config.yaml
model: "sound classifier"
dataset: "synthesized solo parts of chorales (CocoChorales)"
train_examples: 39062
noise_aug: 0.002
time_shift_ms: 50
n_mels: 80
hop_length: 160
input: "mfcc"
spec_augment: true
win_length: 512
targets: ["instrument"]
num_classes: 13
arch: "tc_resnet"
norm: "batchnorm"
hidden_act: "silu"
channel_attention: "se"
drop_path: 0.05
depths: [2, 3, 3]
kernel_size: 7
stem: "single"
widths: [96, 96, 96]
label_smoothing: 0.1
loss: "cross_entropy"
init: "kaiming_normal"
residual_init: "none"
optimizer: "soap"
beta2: 0.999
learning_rate: 0.0017
beta1: 0.95
shampoo_beta: 0.999
eps: 1e-08
precondition_frequency: 16
max_precond_dim: 1024
merge_dims: true
one_sided: false
adamw_lr_other_params: 0.0019
max_grad_norm: 5.0
max_steps: 11000
batch_size: 64
epochs: 18.0
lr_schedule: "poly"
final_lr_fraction: 0.1
warmup_steps: 2200
weight_decay: 0.4
adamw_weight_decay_other_params: 0.01
Rows from block 2 of a small sound classifier, named by matrix and row number. Rows with one number belong to one channel. Each number is 128 + 24 x the weight over its row's rms, rounded and kept within 0 to 255. All counts start at 0. Numbers have three digits each. After the name is the row's rms in percent of the matrix's.
After each channel's rows are labels from the 100 clips, of 14976, where the channel reaches its highest value: "top examples" is what is common among them. Only what is clearly more common there than usual is listed. The data: synthesized solo parts of chorales (CocoChorales). In brackets: how many of the 100.
# convs0: first width-7 conv, stride 2 (model.blocks.2.convs.0.weight, 96x96x7, each kernel summed), inputs 0-95
# convs1: second width-7 conv (model.blocks.2.convs.1.weight, 96x96x7, transposed, each kernel summed), outputs 0-95

convs0.23 087:109124135100090112106107137141124213129083141104140140157158145161150126161168085111111107115163162108138147157158144134121163131163106197158136118137113105119137130106099113118112128093154159124108107108123133109110135131121174156123134107135112126124124120136091159102152143125102161140
convs1.23 097:132119114129167112118093101102105130133105104108099111100111086118139130115099101098133096138112135125120144140179123116099136111104080147094071090158090127139096097129119108164143087118141091107117148155138112150091095091123135111122085131111146117145109122154115137131104138088068117130
top examples: saxophone (76); note D#4 (37); note F4 (34)

convs0.53 086:126179133119134133135164135105121122116094113138122151135119123117153184131081152084153129084151114124151113155144110091149164124107107166137144157139153131087163115166133153125130142137124086121129123111112149136091148113127141136123120126147170101116097181140147120165163118159153129061
convs1.53 115:117142148128109102152109159102149118102082135128140141157116098094117120127113104125105124140161073124081111099084091104106076149135111174144115088097132126137129105110104121160112210125119125115132113129131158109107143108132121127112155108134147122085096098133079132146120125114104110131
top examples: violin (67); note E5 (47); viola (33); note D5 (25)

convs0.81 109:109141104133155141127127114139103115129126133116112142137164145124109146111082100101102176134162128100114111130156131120173165146132116136173138130129116153186139114129108135133161127140125123132139181119109121150161070163104080127175100139181111149120122170144096144140138118088100127164
convs1.81 106:136112151161111106137121151098123092101121136099105098150162106127136109148113136111144118091139130075060131119102118088113080164100100137140105125153143148157130105127106098137101147107122126104149117143140127122111146133100138102134136120110090136110095132085091117102128068110066107132
top examples: violin (75); note F5 (54); note D#5 (43); note C#5 (26)

convs0.19 098:098104125132085096157125154123129142110134116136117113114110093132188151118166099153138137099096144101119129119135144150121088149186146151115131108183131143143107146141137136122106138108110148125130118100139124176140105131116139125199090117130123170083119127115177148118118123153158123179
convs1.19 098:129095111104135093139102164143095116131118108123140125137096115088101113126138125086128117084162139149112160079082101100079120126126096129091101107140121118112116103146139120143149144121109113145123076140171109112164133090137127118155158130129122132121080107103113119100088070122144089127
top examples: violin (89); note B4 (55); note A5 (31)

convs0.58 085:168107131165140105082084132161145139112153131164144123085114101136152113119189180133145154129130117151156144101149176138150140130115115085125138155134159136151150159140139108120152122130152151073185124149128133115131150087149132115122149133093120158134117126119162125132127150154152113170
convs1.58 104:089094159115132102132081101111105131134099109114163128116109126128146130133115102125123128125141077111129121141117140125129144093104090154082088103117102137165082144133122146113129110145105099128126131102066062108132108155121114113142117110102141159120126152149174104110145103107066150132
top examples: note D5 (73); trumpet (45); note E5 (31); flute (29)

convs0.77 094:079088159091110112136101135141151175105097154092097155137141165131126086115088096117106118122132130106207182108121130151101121114149126148135113123135132113112142158096169095120148126125108112127131127110139127104110092167127150105145120109141165107094110141124103117115132100111136163108
convs1.77 088:130126121139103124118119114148146149145092129151106166134123133126158134126150135157126098108102126155121092165157131120116079184103120157174119131192094114138093092111129138125145119103120123085126141124113149171113140118130081161098120130135166141146141125183135166099144094113089149157
top examples: saxophone (80); note D#4 (27); note E4 (26)

convs0.52 099:171125119143182143127165129165134157142181114136124143122169131130129148143126068082108115102128127116139145117110120113136117097133156129109099145141136145146145154153129117131070115134150164115102149152157161113116088152056146095098115164135132107140094130149147160118108117099128123148
convs1.52 092:111163075122135131120068134102089150134154148118111121136107115134139103140123175157092132108067103118095144125139087142098122149123143171101163150156162081143102132128117090135132158143168143128103117116137114097141130107113122104126160111136111117103100108110139135182112151155159133111
top examples: violin (100); note E5 (67); note F#5 (33); note F5 (26)

convs0.26 097:098141106138121100133105175104129158099118123140148101155133118139148102088088117123124129114115164099114106107162159134113107084128130146085106136115115139100109131135165116152112132167129100070109155134108172138106103156108134090184138066118157116129122137091106109117131095119149151135
convs1.26 091:114115101129086118177134141145159143166100110135137106106099119134131096169155132117128117149145137191089132116168119165082131142115135121150087104128114128146135120153083098126103143105168099130101138111107105112119133134093091179109121112136110137143084136149148097127152084126161104125
top examples: saxophone (49); note E4 (34); note F#4 (31); clarinet (31)

convs0.9 106:154119108110142107144146090147108081120118123118137140143134125113129158176160143071098138132125139095152119124133120150151136138179114145186138145094186101111134105143123168120144127069147138135123154140096140103060140111144128117121131132168102119103133135170129129098119135136125112084
convs1.9 108:109134152126140100172116115112117091130134139080142121130166118102155122094137115097174170089126119097123176146067100123116099108123086169162126115148109129123148140149140154115115151141101103098150103143118088092109128127141105097093145120155136149127097094160118139149123172137129107146
top examples: viola (66); note F#4 (63); note D#4 (30); note E4 (26)

convs0.92 101:134141127132110085177127123142101096123131160117172118153096154114151097144133168152142184135114131102194145138132148110154139185154135104104103158130128139089129163111139135114109153140117162125183092131164083112141112139146109132095151126099160111127142119122135142137158139111116106141
convs1.92 120:129096142091134114112107129110127156113119106136106176138157162128116115125107069108086132120135087112144108130130128126161169128103069135117107100092133137154140133122141124170154183121134102095142117099066144136109151122119107126141123119133118118116086128130069099108143102120074129126
top examples: note D5 (63); flute (63); viola (31)

convs0.39 096:114121149092144120139147112108157143138065138085126140147136155107131153134139151178158129124131132145091125115127142131129109168141131087123134095108132109108169142149144084178145085131084144161107104166122128156144155111109160158105181154119107109106134122134136112095100099154154151111
convs1.39 086:091141129117125119106132132116156158136142118140108134108136138133083154122066110156125128129105108087082109128130098054062099112157153151114099134135157125114134113139118151157091128156109085150143105144124144142134113134128112099105143137135128100134124159140103141168113098187130131094
top examples: cello (99); note D#4 (45); note C4 (37); note D4 (34)

convs0.41 098:084147132153132124113150120115129157137111077153137137169142128142177109120143134146087125160173102148190143134101146145125083131098129149142129156119112139125147183156164151133076135132096124114146121162166115126156136161129145146139166124150133097169117151092144139097150130130153125147
convs1.41 100:081137100130087092147140091113131115134109105130131107148132146081099116099159108115118099105129108084180108106133129112131160191138095126135106121133099152128116089088120080112143144113134103104137094107105110080106115119101130108113102146134159115142097099117130101134103139087106125101
top examples: viola (55); note G#4 (45); violin (45)

convs0.10 111:137113146119158123112125127150163114107161089148111125112130119112118132126092135111152132100162122115103118124168075121145176086139119119103171131139145113107135163094154128123074106128124113145145102147115147140178102163160147096178179090107134109121148180137149130124154140136113148101
convs1.10 101:136095115102119128138127117098161073113125123123093108095128079106104143096108152117148136133092143139130088147115164116134153120122099131137139133110123085080120141126124085137132150158166097059107121106082107143104132154103154119136147131125166155117142136121108135163116124092129186108
top examples: violin (95); note C#5 (39); note A#4 (30); note C5 (29)

convs0.88 108:169153137105095092094117122121137126125143151136109163158126112134112118168111112176131120129122114140101092150108113122117097077135102114091134069130105086108096107116138158156167117169124119169158160124140153144088104145150126125135137110114112079120117101109095165124110102141143089116
convs1.88 100:136127117130161121094116155123141117106121142137163138105130125074106168120093141138113175102209162185110138161114152131158101136137150128107152133130094095087119145123115129138122092143108152130145118161155137120170137081136095140127150123102131139135157108116131100176129124141133160158
top examples: viola (73); note G4 (40); note F4 (31); cello (27)

convs0.78 098:124061153148095099170143133123153143158116181136123141102141130099137101115153149151151112098142141143170133138160122116153131139138110133089135160137153130141092137108135120094087155147096181113100124103109071122127111120089150079118159144145146104089150132126110116117141144141154140124
convs1.78 094:146116101153127120127119121117128124138110093138125180127114139125163073097155113104137096140114126158142114082132157121131145157117135104104081132137114132033146133081119129137152163142114117130094168099100164131137148100100086124133120104106104115159100158108098125141136112110122148143
top examples: violin (99); note A#4 (82); note C5 (27)

convs0.28 097:174059117119141115108107148105120103127139092104120150107144119088105141117124134129138135114155126164139156107077104124141110177144139128149135133144158175111138096107144096102151103106067113138118130141120116123109110113122139173163107159130128133138121134105164134104170157136113138064
convs1.28 090:136111144129111110130091086111140147111118129119070095137167125109130090093147083141115078139117105119151109119153127121163100066106099101122151081114112108085122106103126132104097124121132087108100140153080144137152141131093091118114114101140110121139108119130126100094137122117152082132
top examples: cello (100); note D#4 (56); note C#4 (50)

convs0.5 109:056154105146156129125106148115177104134115147104106109157175125154151088117135123140124142130101101107131104155151100124096116152130146107115164095142094129141122117112111138108136118096115120127135090139093144119071102098170085140109186109122101135141137126110138108132100099113137089109
convs1.5 091:135108114133137171129154116146143154145131122132142140120148161109167107109121129115068112135169123124150147138117120128120095078120128128095154125150113124128155147165098120138119104140140149144127143168214135102180179128168126078146103125093146101125130108118108147154129113098134091119
top examples: viola (96); note F4 (45); note C5 (31)

convs0.49 095:134153150124174127161138135117116120091113165062108146114131142112134118121119134176161178108118099136158109128131150176090121119082109101118143142164102125128116134115100098093126146113111135137092143117126167164122153105126141111145088123152048101112152145143129130108140113148143132146
convs1.49 101:123103161113124111096070085121145084113119105112092072119129134114111125148089113128161099129072129162139099110092136081109125116145093138126136114100156133138092111132120113136104132141105127162108095092165119116116151102130131128152143092092148122090121086124131078111115135122105111122
top examples: cello (84); note C4 (76)

convs0.89 106:151117135131170110130125136114136092120150149114140103099149168096148110105103120148113175117141135099133135147108154126105131126106129125133137165146128125127108173078151131103130111140100117102115098093097160183143082096183071099128110121123097101139083170141103119133136119119121153158
convs1.89 106:156103153110102099118119097128150134118089105112111135106155116078140132123105097117129093085082144164132089102098093122138141130064115133109107115135125088126119127139108110115094121107080111128110083130088132134107115125149072128157129106108158138103148118091145122112147091121104105100
top examples: trumpet (60); note D5 (41); note E5 (40); bassoon (25)

convs0.35 074:138078147126136119107119124155125110121113133141138096115140150143150139127142123099137104100110131120134141122187179115134147114129103121102124151165131101094117117105169097131139132134145192130145140152112109125133157135175112094051170142125127121080148078118119145153136093099105159145
convs1.35 104:152137143138150106183110121119098145207110126145104191098130128103117139127163131124125122153159139155139115162145119156123113125097125132105091156212111145132131124114116145153129144130172111130130162131112111147117118112129156153118171128094097111148132176118135130127160131136144162134
top examples: saxophone (79); note G4 (26); note F4 (26)

convs0.2 087:087156084147117123135122132115114131113120095132136132164142093150116143128181092146107121115145136089181116138145105121133094128110123168133162177136150116118105114130131155130135096098186101118163139108108159098155139115112118138103137136120124115113081153149092169140166162163142122170
convs1.2 091:147148108135138092168123110062141126114120133149156156151149152135124133093144104150097108102149114089150125121097120133104100109108111157115084089101106152135132118117139151176152119115122122101104117139126094106111137113130110119063149092124105119087092147117107069155125134113098096135
top examples: viola (93); note E4 (70); note D4 (38); note F#4 (25)

convs0.80 095:116144115117122138101172145103155154120124134171132097070111078132097131141125121139132048102135128152164117150124136119148157138138111104121163137085116119096114126128141099133090141150156175112156103116104149192150158145162161131132115094141121154120126120159098117107127142111127118131
convs1.80 100:124083125132092138085139096137123121128142094148097139103103116100124188106107121088074091130106132106148068107127155099122144120124120086108132098155081149116134109103095133147126103104125155129119093097094133135149103130133117145144115103133131107152139125094111113132081169133093131149
top examples: cello (100); note C4 (69); note C#4 (60)

convs0.73 096:131076103128131117072141155143120156157116146145121124128117131112076122149189147138115144132090174096135101094138138141103129163159123109144089120138111154093109116111132145124142154135123155099133100121106104135104156101128160111131132145092162145131121129195101087104080155133127117128
convs1.73 110:160149160156116160112144167135122145171108136153123131134121144114108147125152157138129117157148144137109177157163120126130159104131190097150095114175139145140104133149140116108190170155148143116143149138127141099127163114117166146155179110144143090142114156147100124110150156137108114156
top examples: cello (100); note D#4 (41); note A3 (30); note D4 (30)

convs0.18 117:146159117126141139073080130143141137165101161136163113104147135116145112158112110129137155132141142132154155175085129123144141149179159107134107179149137140171100135143149175111133084109173136110116096119125091139132149131089128112152147093102095152121177110140116133105117119124124100135
convs1.18 124:090108087080164108111074151161114146106101127070133139144064137107109133131069072118151137156159086116131127120109155108122110084151136148113120126137129124155121145143124133115131135162123146109126110107154113123074133105137135099140131150130146131114138124132141137156068118114140129146
top examples: trumpet (44); note E5 (41); note A#4 (30); viola (27)

convs0.84 099:090122149124101120108121160143163148130162151119121085091103094120135115108151094149128135097115119127139138139121136123118111119121120179152157139124128145140169141149128154112096106148081151156096141089149144110150126164152142103113144129165140140061122077138159135083104152136163085149
convs1.84 089:112127114113141122106123106152073139099097115085159153123126142127114135103111123066140134154129101077083164084129102111133110084096084119146158107095123157128138098141138117126116134113097073144137120123133083143145101132090094135124146120153121166154120109129132133120099112155112123086
top examples: violin (98); note D#5 (61); note A#4 (40)

convs0.87 095:138112084115118129145156119130123112146098089135179103140115155135131127123128090159142142092074135081112111099125145151091092149148106106111121083153130195115115105108095129142138156127117167112104102128116169144107156156120127113134121108132125103088129089123099075118121125096130130151
convs1.87 100:136174129177116149128104176139137176161104164163176172103147136138129141136137129153168129140138153187115133125100128143139126123151148173129121164168131159150097139158147097110146143158127153149122132147146150133075124090142150153142149111119084127154142149145127118136134124118170134127
top examples: saxophone (56); note G4 (32); horn (29); note A4 (29)