{
  "arch": "tc_resnet",
  "train_examples": 39062,
  "win_length": 512,
  "targets": ["instrument"],
  "norm": "batchnorm",
  "depths": [2, 3, 3],
  "kernel_size": 7,
  "residual_init": "none",
  "optimizer": "soap",
  "precondition_frequency": 16,
  "merge_dims": true
}
Rows from block 4 of a small sound classifier, named by matrix and row number. Rows with one number belong to one channel. Each number is 500 + 50 x the weight over its row's rms, rounded and kept within 0 to 999. All counts start at 0. Numbers have three digits each.
Before each channel's rows are labels from the 100 clips, of 14976, where the channel reaches its highest value: "peak on" is the class under the peak; "top examples" is what is common among them. Only what is clearly more common there than usual is listed. The data: synthesized solo parts of chorales (CocoChorales). In brackets: how many of the 100, against the usual share in percent.
# convs0: first width-7 conv (model.blocks.4.convs.0.weight, 96x96x7, each kernel summed), inputs 0-95
# convs1: second width-7 conv (model.blocks.4.convs.1.weight, 96x96x7, transposed, each kernel summed), outputs 0-95

peak on: D5 (34 vs 3); G5 (25 vs 2.4)
top examples: flute (97 vs 8.7); note D5 (47 vs 8.5); note C5 (34 vs 10.2); note G5 (29 vs 6.3)
convs0.39:567534583492445530532511511424480422412508544516451588455501478454558567512473483494547462447419445541572447493483524514446526544494333593501508503471562537523482495570566423481471523420484468470511493499519474570571552496463447488495520592513489545522500481472467435469531588645420524500
convs1.39:511505488481553396548581468503479481398434438448440442539500489491395454555512553506496444493507463399495471425560418447503403425499556438526419461504522548475455474419455550489508547514520491515477447498399456528452512524502482559437530394509461514456468578467455567434501432407520448462

peak on: F5 (26 vs 2.9); G5 (25 vs 2.4)
top examples: flute (88 vs 8.7); note F5 (51 vs 8.2); note G5 (43 vs 6.3)
convs0.48:546496428463489556566460391576562480541413484488359530491497476458502423472484462431553516526519511519403474475456405471416412427435525390462490462454410473528474478498458565522546578480514532505495592543546464555423489440446521557519536505494436519528492484507494476464516529470461454600
convs1.48:554509557546511429540582572456457477545478501586557420524492448480437625502566523506551489423481449495476514456481469553501561521543483588501419519554570574577577462539509519505511412514538514421510510555623524503521510478484477519479521450560615488559471490497425543401483468590492562529

peak on: D5 (41 vs 3)
top examples: violin (86 vs 13.9); note D5 (42 vs 8.5); note E5 (29 vs 7.9); note G#5 (28 vs 3.9)
convs0.55:548523501571551520552437475546462386518516544564477566533539449547587500480508502519489488498492416515489387457479540416497485509449491480518467471642531551349457549400481498468504435528506457424437540519546455439512551483583512536513495486488487418514527624485570486463496558507448567512
convs1.55:558446597450511472410490515432484511441471457453555392453543563476420489565478502481495474504531518583458424404388460536515437449507470593495504463529519471524472428522553515504479462533532470554541554499441532549498531470452511507413482465472512539496514332472430548567484392539437502500

peak on: D5 (51 vs 3)
top examples: violin (90 vs 13.9); note D5 (53 vs 8.5); note C5 (39 vs 10.2)
convs0.86:437524509503523545508536463572473512488458451504547524588559539562442389500564515480568482564493487458395558449470477499508493528453534513540570399437385488452493582557551548562511576433451558538473464453494461478464483507497588496456476499376511622519476559485547502468566506457545471413
convs1.86:520490467476464445453475599425493436450524440421451482407434424514529526593476536560407499469496531526586446542468490535499444597509403466560420506547549473504513466476405473577542510478538471368514558562495557522569595409469448480512556548533467452511529481547502479503499511534528521561

peak on: G4 (70 vs 2.6)
top examples: viola (99 vs 8.5); note G4 (71 vs 7.3); note F4 (33 vs 9.1)
convs0.26:538619523555480510547536473501559585494475373497458470529460540466504481508434516446520466390504412467441490489500590538558599547463557515551512485495481558567433476580518577481515470475505426445481482568509493535504508501497533479460429593601541610550538516576468406473531450550472468459
convs1.26:367456542471495470539447433477462480455509551504479531532459464469499491531631466521484480511537519571560454517486372451417454498473456528458382486442507539520505480509423511458516431545616458513560496413518480455571551464458418458438503440428506435449478481499493563427424522465456571474

peak on: C5 (35 vs 3.7)
top examples: oboe (56 vs 7.5); note C5 (47 vs 10.2); violin (44 vs 13.9); note A#4 (37 vs 10.8)
convs0.60:509493575391513540502465619499530469597459519458509461568522535458594508475569492483520479491540471483621435583454614467466511522469442543527516564507449458413468552552539441607562432536457488482472478518504522483504548427544477471513492518448455421515385491553552472463520482488516590429
convs1.60:444575448500441482483543467458506539450551395550531488453519437514469468412338485489484518512500486541404510442496448486544437433480517428445500475440534447603518443472578461367460484445553484582464501525478420510531459564488512489529480459527492599451580470517464534504509460531451417471

peak on: G4 (80 vs 2.6)
top examples: viola (98 vs 8.5); note G4 (83 vs 7.3); note F4 (34 vs 9.1)
convs0.92:460606525566548480520453536471598527551536497483429446452546513475483463541539483445482463476580541474528545507537510530502551492416492677462512555486514557510487501530525488396554538418510487463512485513537467400454506437521476491523456523439442573451570458471502409349419491514446473528
convs1.92:465429603414508448426459444453371533406472450443419492592393534508424517503463494497518537497500483527476463546507498419460533495614527478465390473436458501490563508491447533471370530537533440503495500493449571525551531469469483489504469514480522478556413522539469597489467492468545526565

peak on: E4 (80 vs 2.9)
top examples: viola (100 vs 8.5); note E4 (82 vs 8.5); note D4 (40 vs 12.8); note F#4 (31 vs 8.6)
convs0.28:465523502388497495499489430525563471436479393618470515579473499591531509487552550545527479547447526470526463468506499510439538503525481428519492517552546579462491428560456556614484555500518479418456507557611564424545524541525570528503397529564450615497541427416458473472512484513496490499
convs1.28:550473497571561503519427528477434432544517538353546456504474411416417489590525504499537520476565455523468473448464499419507471518405485586483410511493460427537506494513524448455563452519515433507488437469467462456554532421521464425412611459520494429463458423477462513491427449521472543459

peak on: F5 (74 vs 2.9)
top examples: flute (94 vs 8.7); note F5 (81 vs 8.2); note D#5 (42 vs 8.9)
convs0.38:496552462382538489567558586456518456628556619612485472557482503418482476569512492553487540431462534556502474455481540476553556443505549503504478519500437471543487480488513554523468518469404599494464501497412515502470473492606483496491506396416589455561482551472488447447505460479426467515
convs1.38:494426552539480504452486383553412483437496506423567520462456475463482491518461445440480443449449532470519571550455432485507528598548469498522478345498578542418465524623457524469463525514466432500540502465475507432573533452455511586629517495463478539459493465565459494475519524536437547547

peak on: C5 (60 vs 3.7)
top examples: violin (71 vs 13.9); note C5 (64 vs 10.2); note A#4 (36 vs 10.8); oboe (27 vs 7.5)
convs0.90:566451494530548557580488461478523437506439477435553548562512544537650569409527536456442395522455428561510443576431595477567437525469477501521425484550490483446493509528501485479521571442459495535530526514501508469481567459489540561484419437523406515461452554517597502505535424475446546439
convs1.90:474464571413406520413487538428492542504535499532486448488581505514465532370458512480568453483516458432554513398403473437485533463442456562484521485519485526537470522478534461585489444576560566528479436536548484441529397474543420426460580557425590468520538497524490553512475537515425476444

peak on: E4 (27 vs 2.9); B3 (26 vs 2.8)
top examples: cello (100 vs 9.7); note D4 (41 vs 12.8); note B3 (37 vs 9.4); note C#4 (37 vs 12.1)
convs0.36:462509494497446474472508561497455481531474518414575534496536520441565425633462589513455434596411525468503532538497496500451506523475487547461557396512445486515459459493449479481441518448437435510518507531574442515499523408461558566515465486426528542603542536419508471460459497403366553547
convs1.36:509474546453526499598477509480478563488537549481462471543451496498427533448448459531521497470493487577499340518508540482542442446597444466612425620623550512516524436481451522454502575573546664498474529568457524531472518527524541456497494524527470535449493506567463542544502475540498520550

peak on: A#4 (48 vs 4.2); D#4 (26 vs 4)
top examples: violin (62 vs 13.9); note A#4 (55 vs 10.8); cello (36 vs 9.7); note D#4 (28 vs 10.7)
convs0.15:599483495469335514482472434564534454550545472603471498416530474519530552468522527456437484575440541500479393464525576480542440497450547490499518502449528577506517521497504508564419532438509424453516515468413416488452428489403587567437535463478512499490533560465545444461507580505443535492
convs1.15:452519578553478484478545524478499528444489536419574429570531521454540486453547477475442458427486426511619552520498407566498459512463501487500475460488499452460472526513462461535621468586568480513419445520466604530549580448503448583441572490489556484551531429538583604446562516486461554493

peak on: C#4 (36 vs 3.9); G4 (25 vs 2.6)
top examples: cello (70 vs 9.7); note C#4 (42 vs 12.1); viola (30 vs 8.5); note G4 (29 vs 7.3)
convs0.43:493509430573571518443434492483549453477454491478467478444515457555451484484533581450507620494492430566498452494482561393453556430498387528444557492517414470458539507495463440466482482540445521552475498568522400424517486502458575438554530481512549493412476539463626515484537607566458483493
convs1.43:544590584538432451500481379470501535593513487519500563501449595415505506497460462488587388507536515424521541509457384496456469529566512520531508509467567503516443476515521479560497502492511464503516541470581592492517596485558495549437537556463451507521556495567403428620536476489489475577

peak on: C5 (63 vs 3.7); C#5 (33 vs 3.6)
top examples: violin (100 vs 13.9); note C5 (71 vs 10.2); note C#5 (44 vs 10)
convs0.30:513566489479478439437473488463382464520459508435476452492577448492404493549538557415585485520510490427477440479532511564467479509519462435393571503501551458498510465475509469548459476483446482514465507461409378486464548478431572588475427454511425531548485488551466565560392572522459410522
convs1.30:557491394543547518556567510441460509612525505468471518534444517497550524472482584524503466562472492508579524492456405491501539484489539502547425476637577456471490507553463500557540448486569617519563512561582594505551583477555514410558533564500576510517587502516501455484599519505538476530

peak on: D5 (25 vs 3)
top examples: flute (71 vs 8.7); note D5 (39 vs 8.5); note F5 (28 vs 8.2); saxophone (25 vs 1.6)
convs0.3:454449399512461446473500600471612484529485548580500474496643399457486502452461528518477471466443472509491536502509517434523528477486472515532493549398424413463525463565523517408484402460492497541485432468433536556536505480475508481509510482483409367519411486515527471430444502567509413515
convs1.3:505525568510513436528512387565431557397488512531562601545493550564508547536553474538391518550464532438436487436550431580455448547485551517502501469484511562504422466460502531568456482512495479446526531541526465482436483528545485595500518507457587636452443612481505555543531524524494571546

peak on: E4 (47 vs 2.9)
top examples: viola (97 vs 8.5); note E4 (55 vs 8.5); note D4 (30 vs 12.8)
convs0.88:475512571560553428455478427484464503395490474690551449583457493534510486589508536476539475536428362561481473483493527507486493480494486503547444562490535552473517524452434513537486580511547426454548518451479534551484458503513504482490535503559457523454523450464428538539464413548475451635
convs1.88:578482530553503452517456556512483473486531523286443501485434507472466495531506569502525532467626438371456501483492491503430520566419500523491493470596491517487550497551518522525498441531579438477477496538486485499489543451434527442440452485494562468546391447514566503477447521480482573401

peak on: C5 (27 vs 3.7)
top examples: saxophone (74 vs 1.6); note C5 (35 vs 10.2); note C#5 (28 vs 10); note G4 (26 vs 7.3)
convs0.52:481534524486525525491393584482465486459382426498560487476423526516464537483479518538489587446453439433541486379534488447448515480455495451525559491541521477471498483471442566419431463634497519546503453501539505572511453426427514516556505591534451434465470472507479480501482459539630577587
convs1.52:548497471539468437549458497523576413498464538469496492455447546441505460596441517523442446624584551553449541593471559464476490491473500538504420586484513534534464580520489510501439429386518470475459498506472511458593612466566551485517544428436451502512534469481530426578528550483592450536

peak on: C#4 (64 vs 3.9)
top examples: cello (100 vs 9.7); note C#4 (69 vs 12.1); note C4 (30 vs 10.7)
convs0.23:517530569452472544474514584396433531485466600441543496491494546475613530432396416506518537532387486449520525587535511508562526498453453475450518523467485576489475469476468408478451455508513527613492525497484591502575491563564447438449497484485539394452438454592471497531494452491478540541
convs1.23:479512447504417461479549424548539460548490474547477412469574519442489465488498530437523476526569422560538485415504612442420489475552419504529531567508568380568545587564518514470567400566480505431483543494531490522407534490532495526508480515592471489528518566410535417498477506444480462431

peak on: C#4 (63 vs 3.9)
top examples: cello (91 vs 9.7); note C#4 (67 vs 12.1); note C4 (34 vs 10.7)
convs0.53:520462600560427503524429423443372492518510484445464542469479525479520604500528544456499474520508508546441533502470428465477587522519488514507570594495484503443649417457495457504554416501463485537521484466487534427570456544508499404415568494596565450449571503441458475548496462513498508559
convs1.53:484566425481530460496516583521591582457569544566418496554532529553420496505517522491552513550526425497551451507581537452422455453421449425494486436516565435498531530574470509499471519514454520445515464504434503492498624511442541491518486584517411520523460390508636474490434555495437492460

peak on: A#4 (27 vs 4.2)
top examples: violin (96 vs 13.9); note A#4 (33 vs 10.8); note G#5 (28 vs 3.9)
convs0.10:568607446515502512518452492551542377489450515501471443518521455507483436574493488503515509491437536489455481545468489445489525528448524373487522520470554423535405487430477553486454683530505473491480548540558449553458519448463517341534567473486470528389533510526460504450498526486450461514
convs1.10:479480561560597508467450444415543562577532494554536538557526485435487616525576538581486488421502509595466495476389451491453421550577461605438464501528482442495553535554449488551587512479539574484470499525544518470529535509507544543433572480485564415512486377482526539458532493464505520509

peak on: D#5 (29 vs 3.2)
top examples: violin (79 vs 13.9); note D#5 (36 vs 8.9); note E5 (25 vs 7.9)
convs0.46:496472621491519505531505585488536489516545390447433485556430478497483492540490551559471502489641583463457521510593468580528473496562534517582514487531468523506450470487508534561456561473554525445495557568491494454443581555506571545559401504515540513591495411440388523480459509457486421465
convs1.46:425537461492472449540395500472427483497463527438463394466481474501491439481503501465530526578556406564473442477426475476464454508511437475422367416594449457475531493566493471459522437478566424472508452434395453459544499424441458423474480487424456498452476553495574455479489454517549484447

peak on: D#5 (29 vs 3.2)
top examples: violin (67 vs 13.9); note D#5 (36 vs 8.9)
convs0.65:544447469523501498607482513464485476455524441508538543553490531458461493467512508506596522532469449457489563436546486518559469533523466539560499500458511537396540599428615414588549459632540492534519555475498479544512575409545542445420525500423514487491468458550489519485510619609511513577
convs1.65:436472516547562499476478505380503434488406473497482418539594391477505499560520493427454507502547465511504442434489513397449449505412503457460470513611467477601461399542427604452551515487537426502488453497445567434508521523481446468476552489491436449468511452486523554500510413416522509487

peak on: C#4 (44 vs 3.9); D#4 (30 vs 4)
top examples: cello (100 vs 9.7); note C#4 (55 vs 12.1); note D#4 (37 vs 10.7); note D4 (34 vs 12.8)
convs0.21:516428444517475499544469435597523571543441495495441484572563448446485583439534506462463423482534571409475497525506401517585363539503497565518474486532506482510476454482429575459525544583439474426489517480591428526468412468480469449555499472501417518529565489531488456447469551558526508602
convs1.21:560573620413448511438500546453432479385490482459496526453474501502494496605472480494521539461430468565555467503465523450456572569479553480533501493512524507498463546465549458459523471425551493449478552566390480609473573516565484570394455476535489523479480486484464516452448357501578464518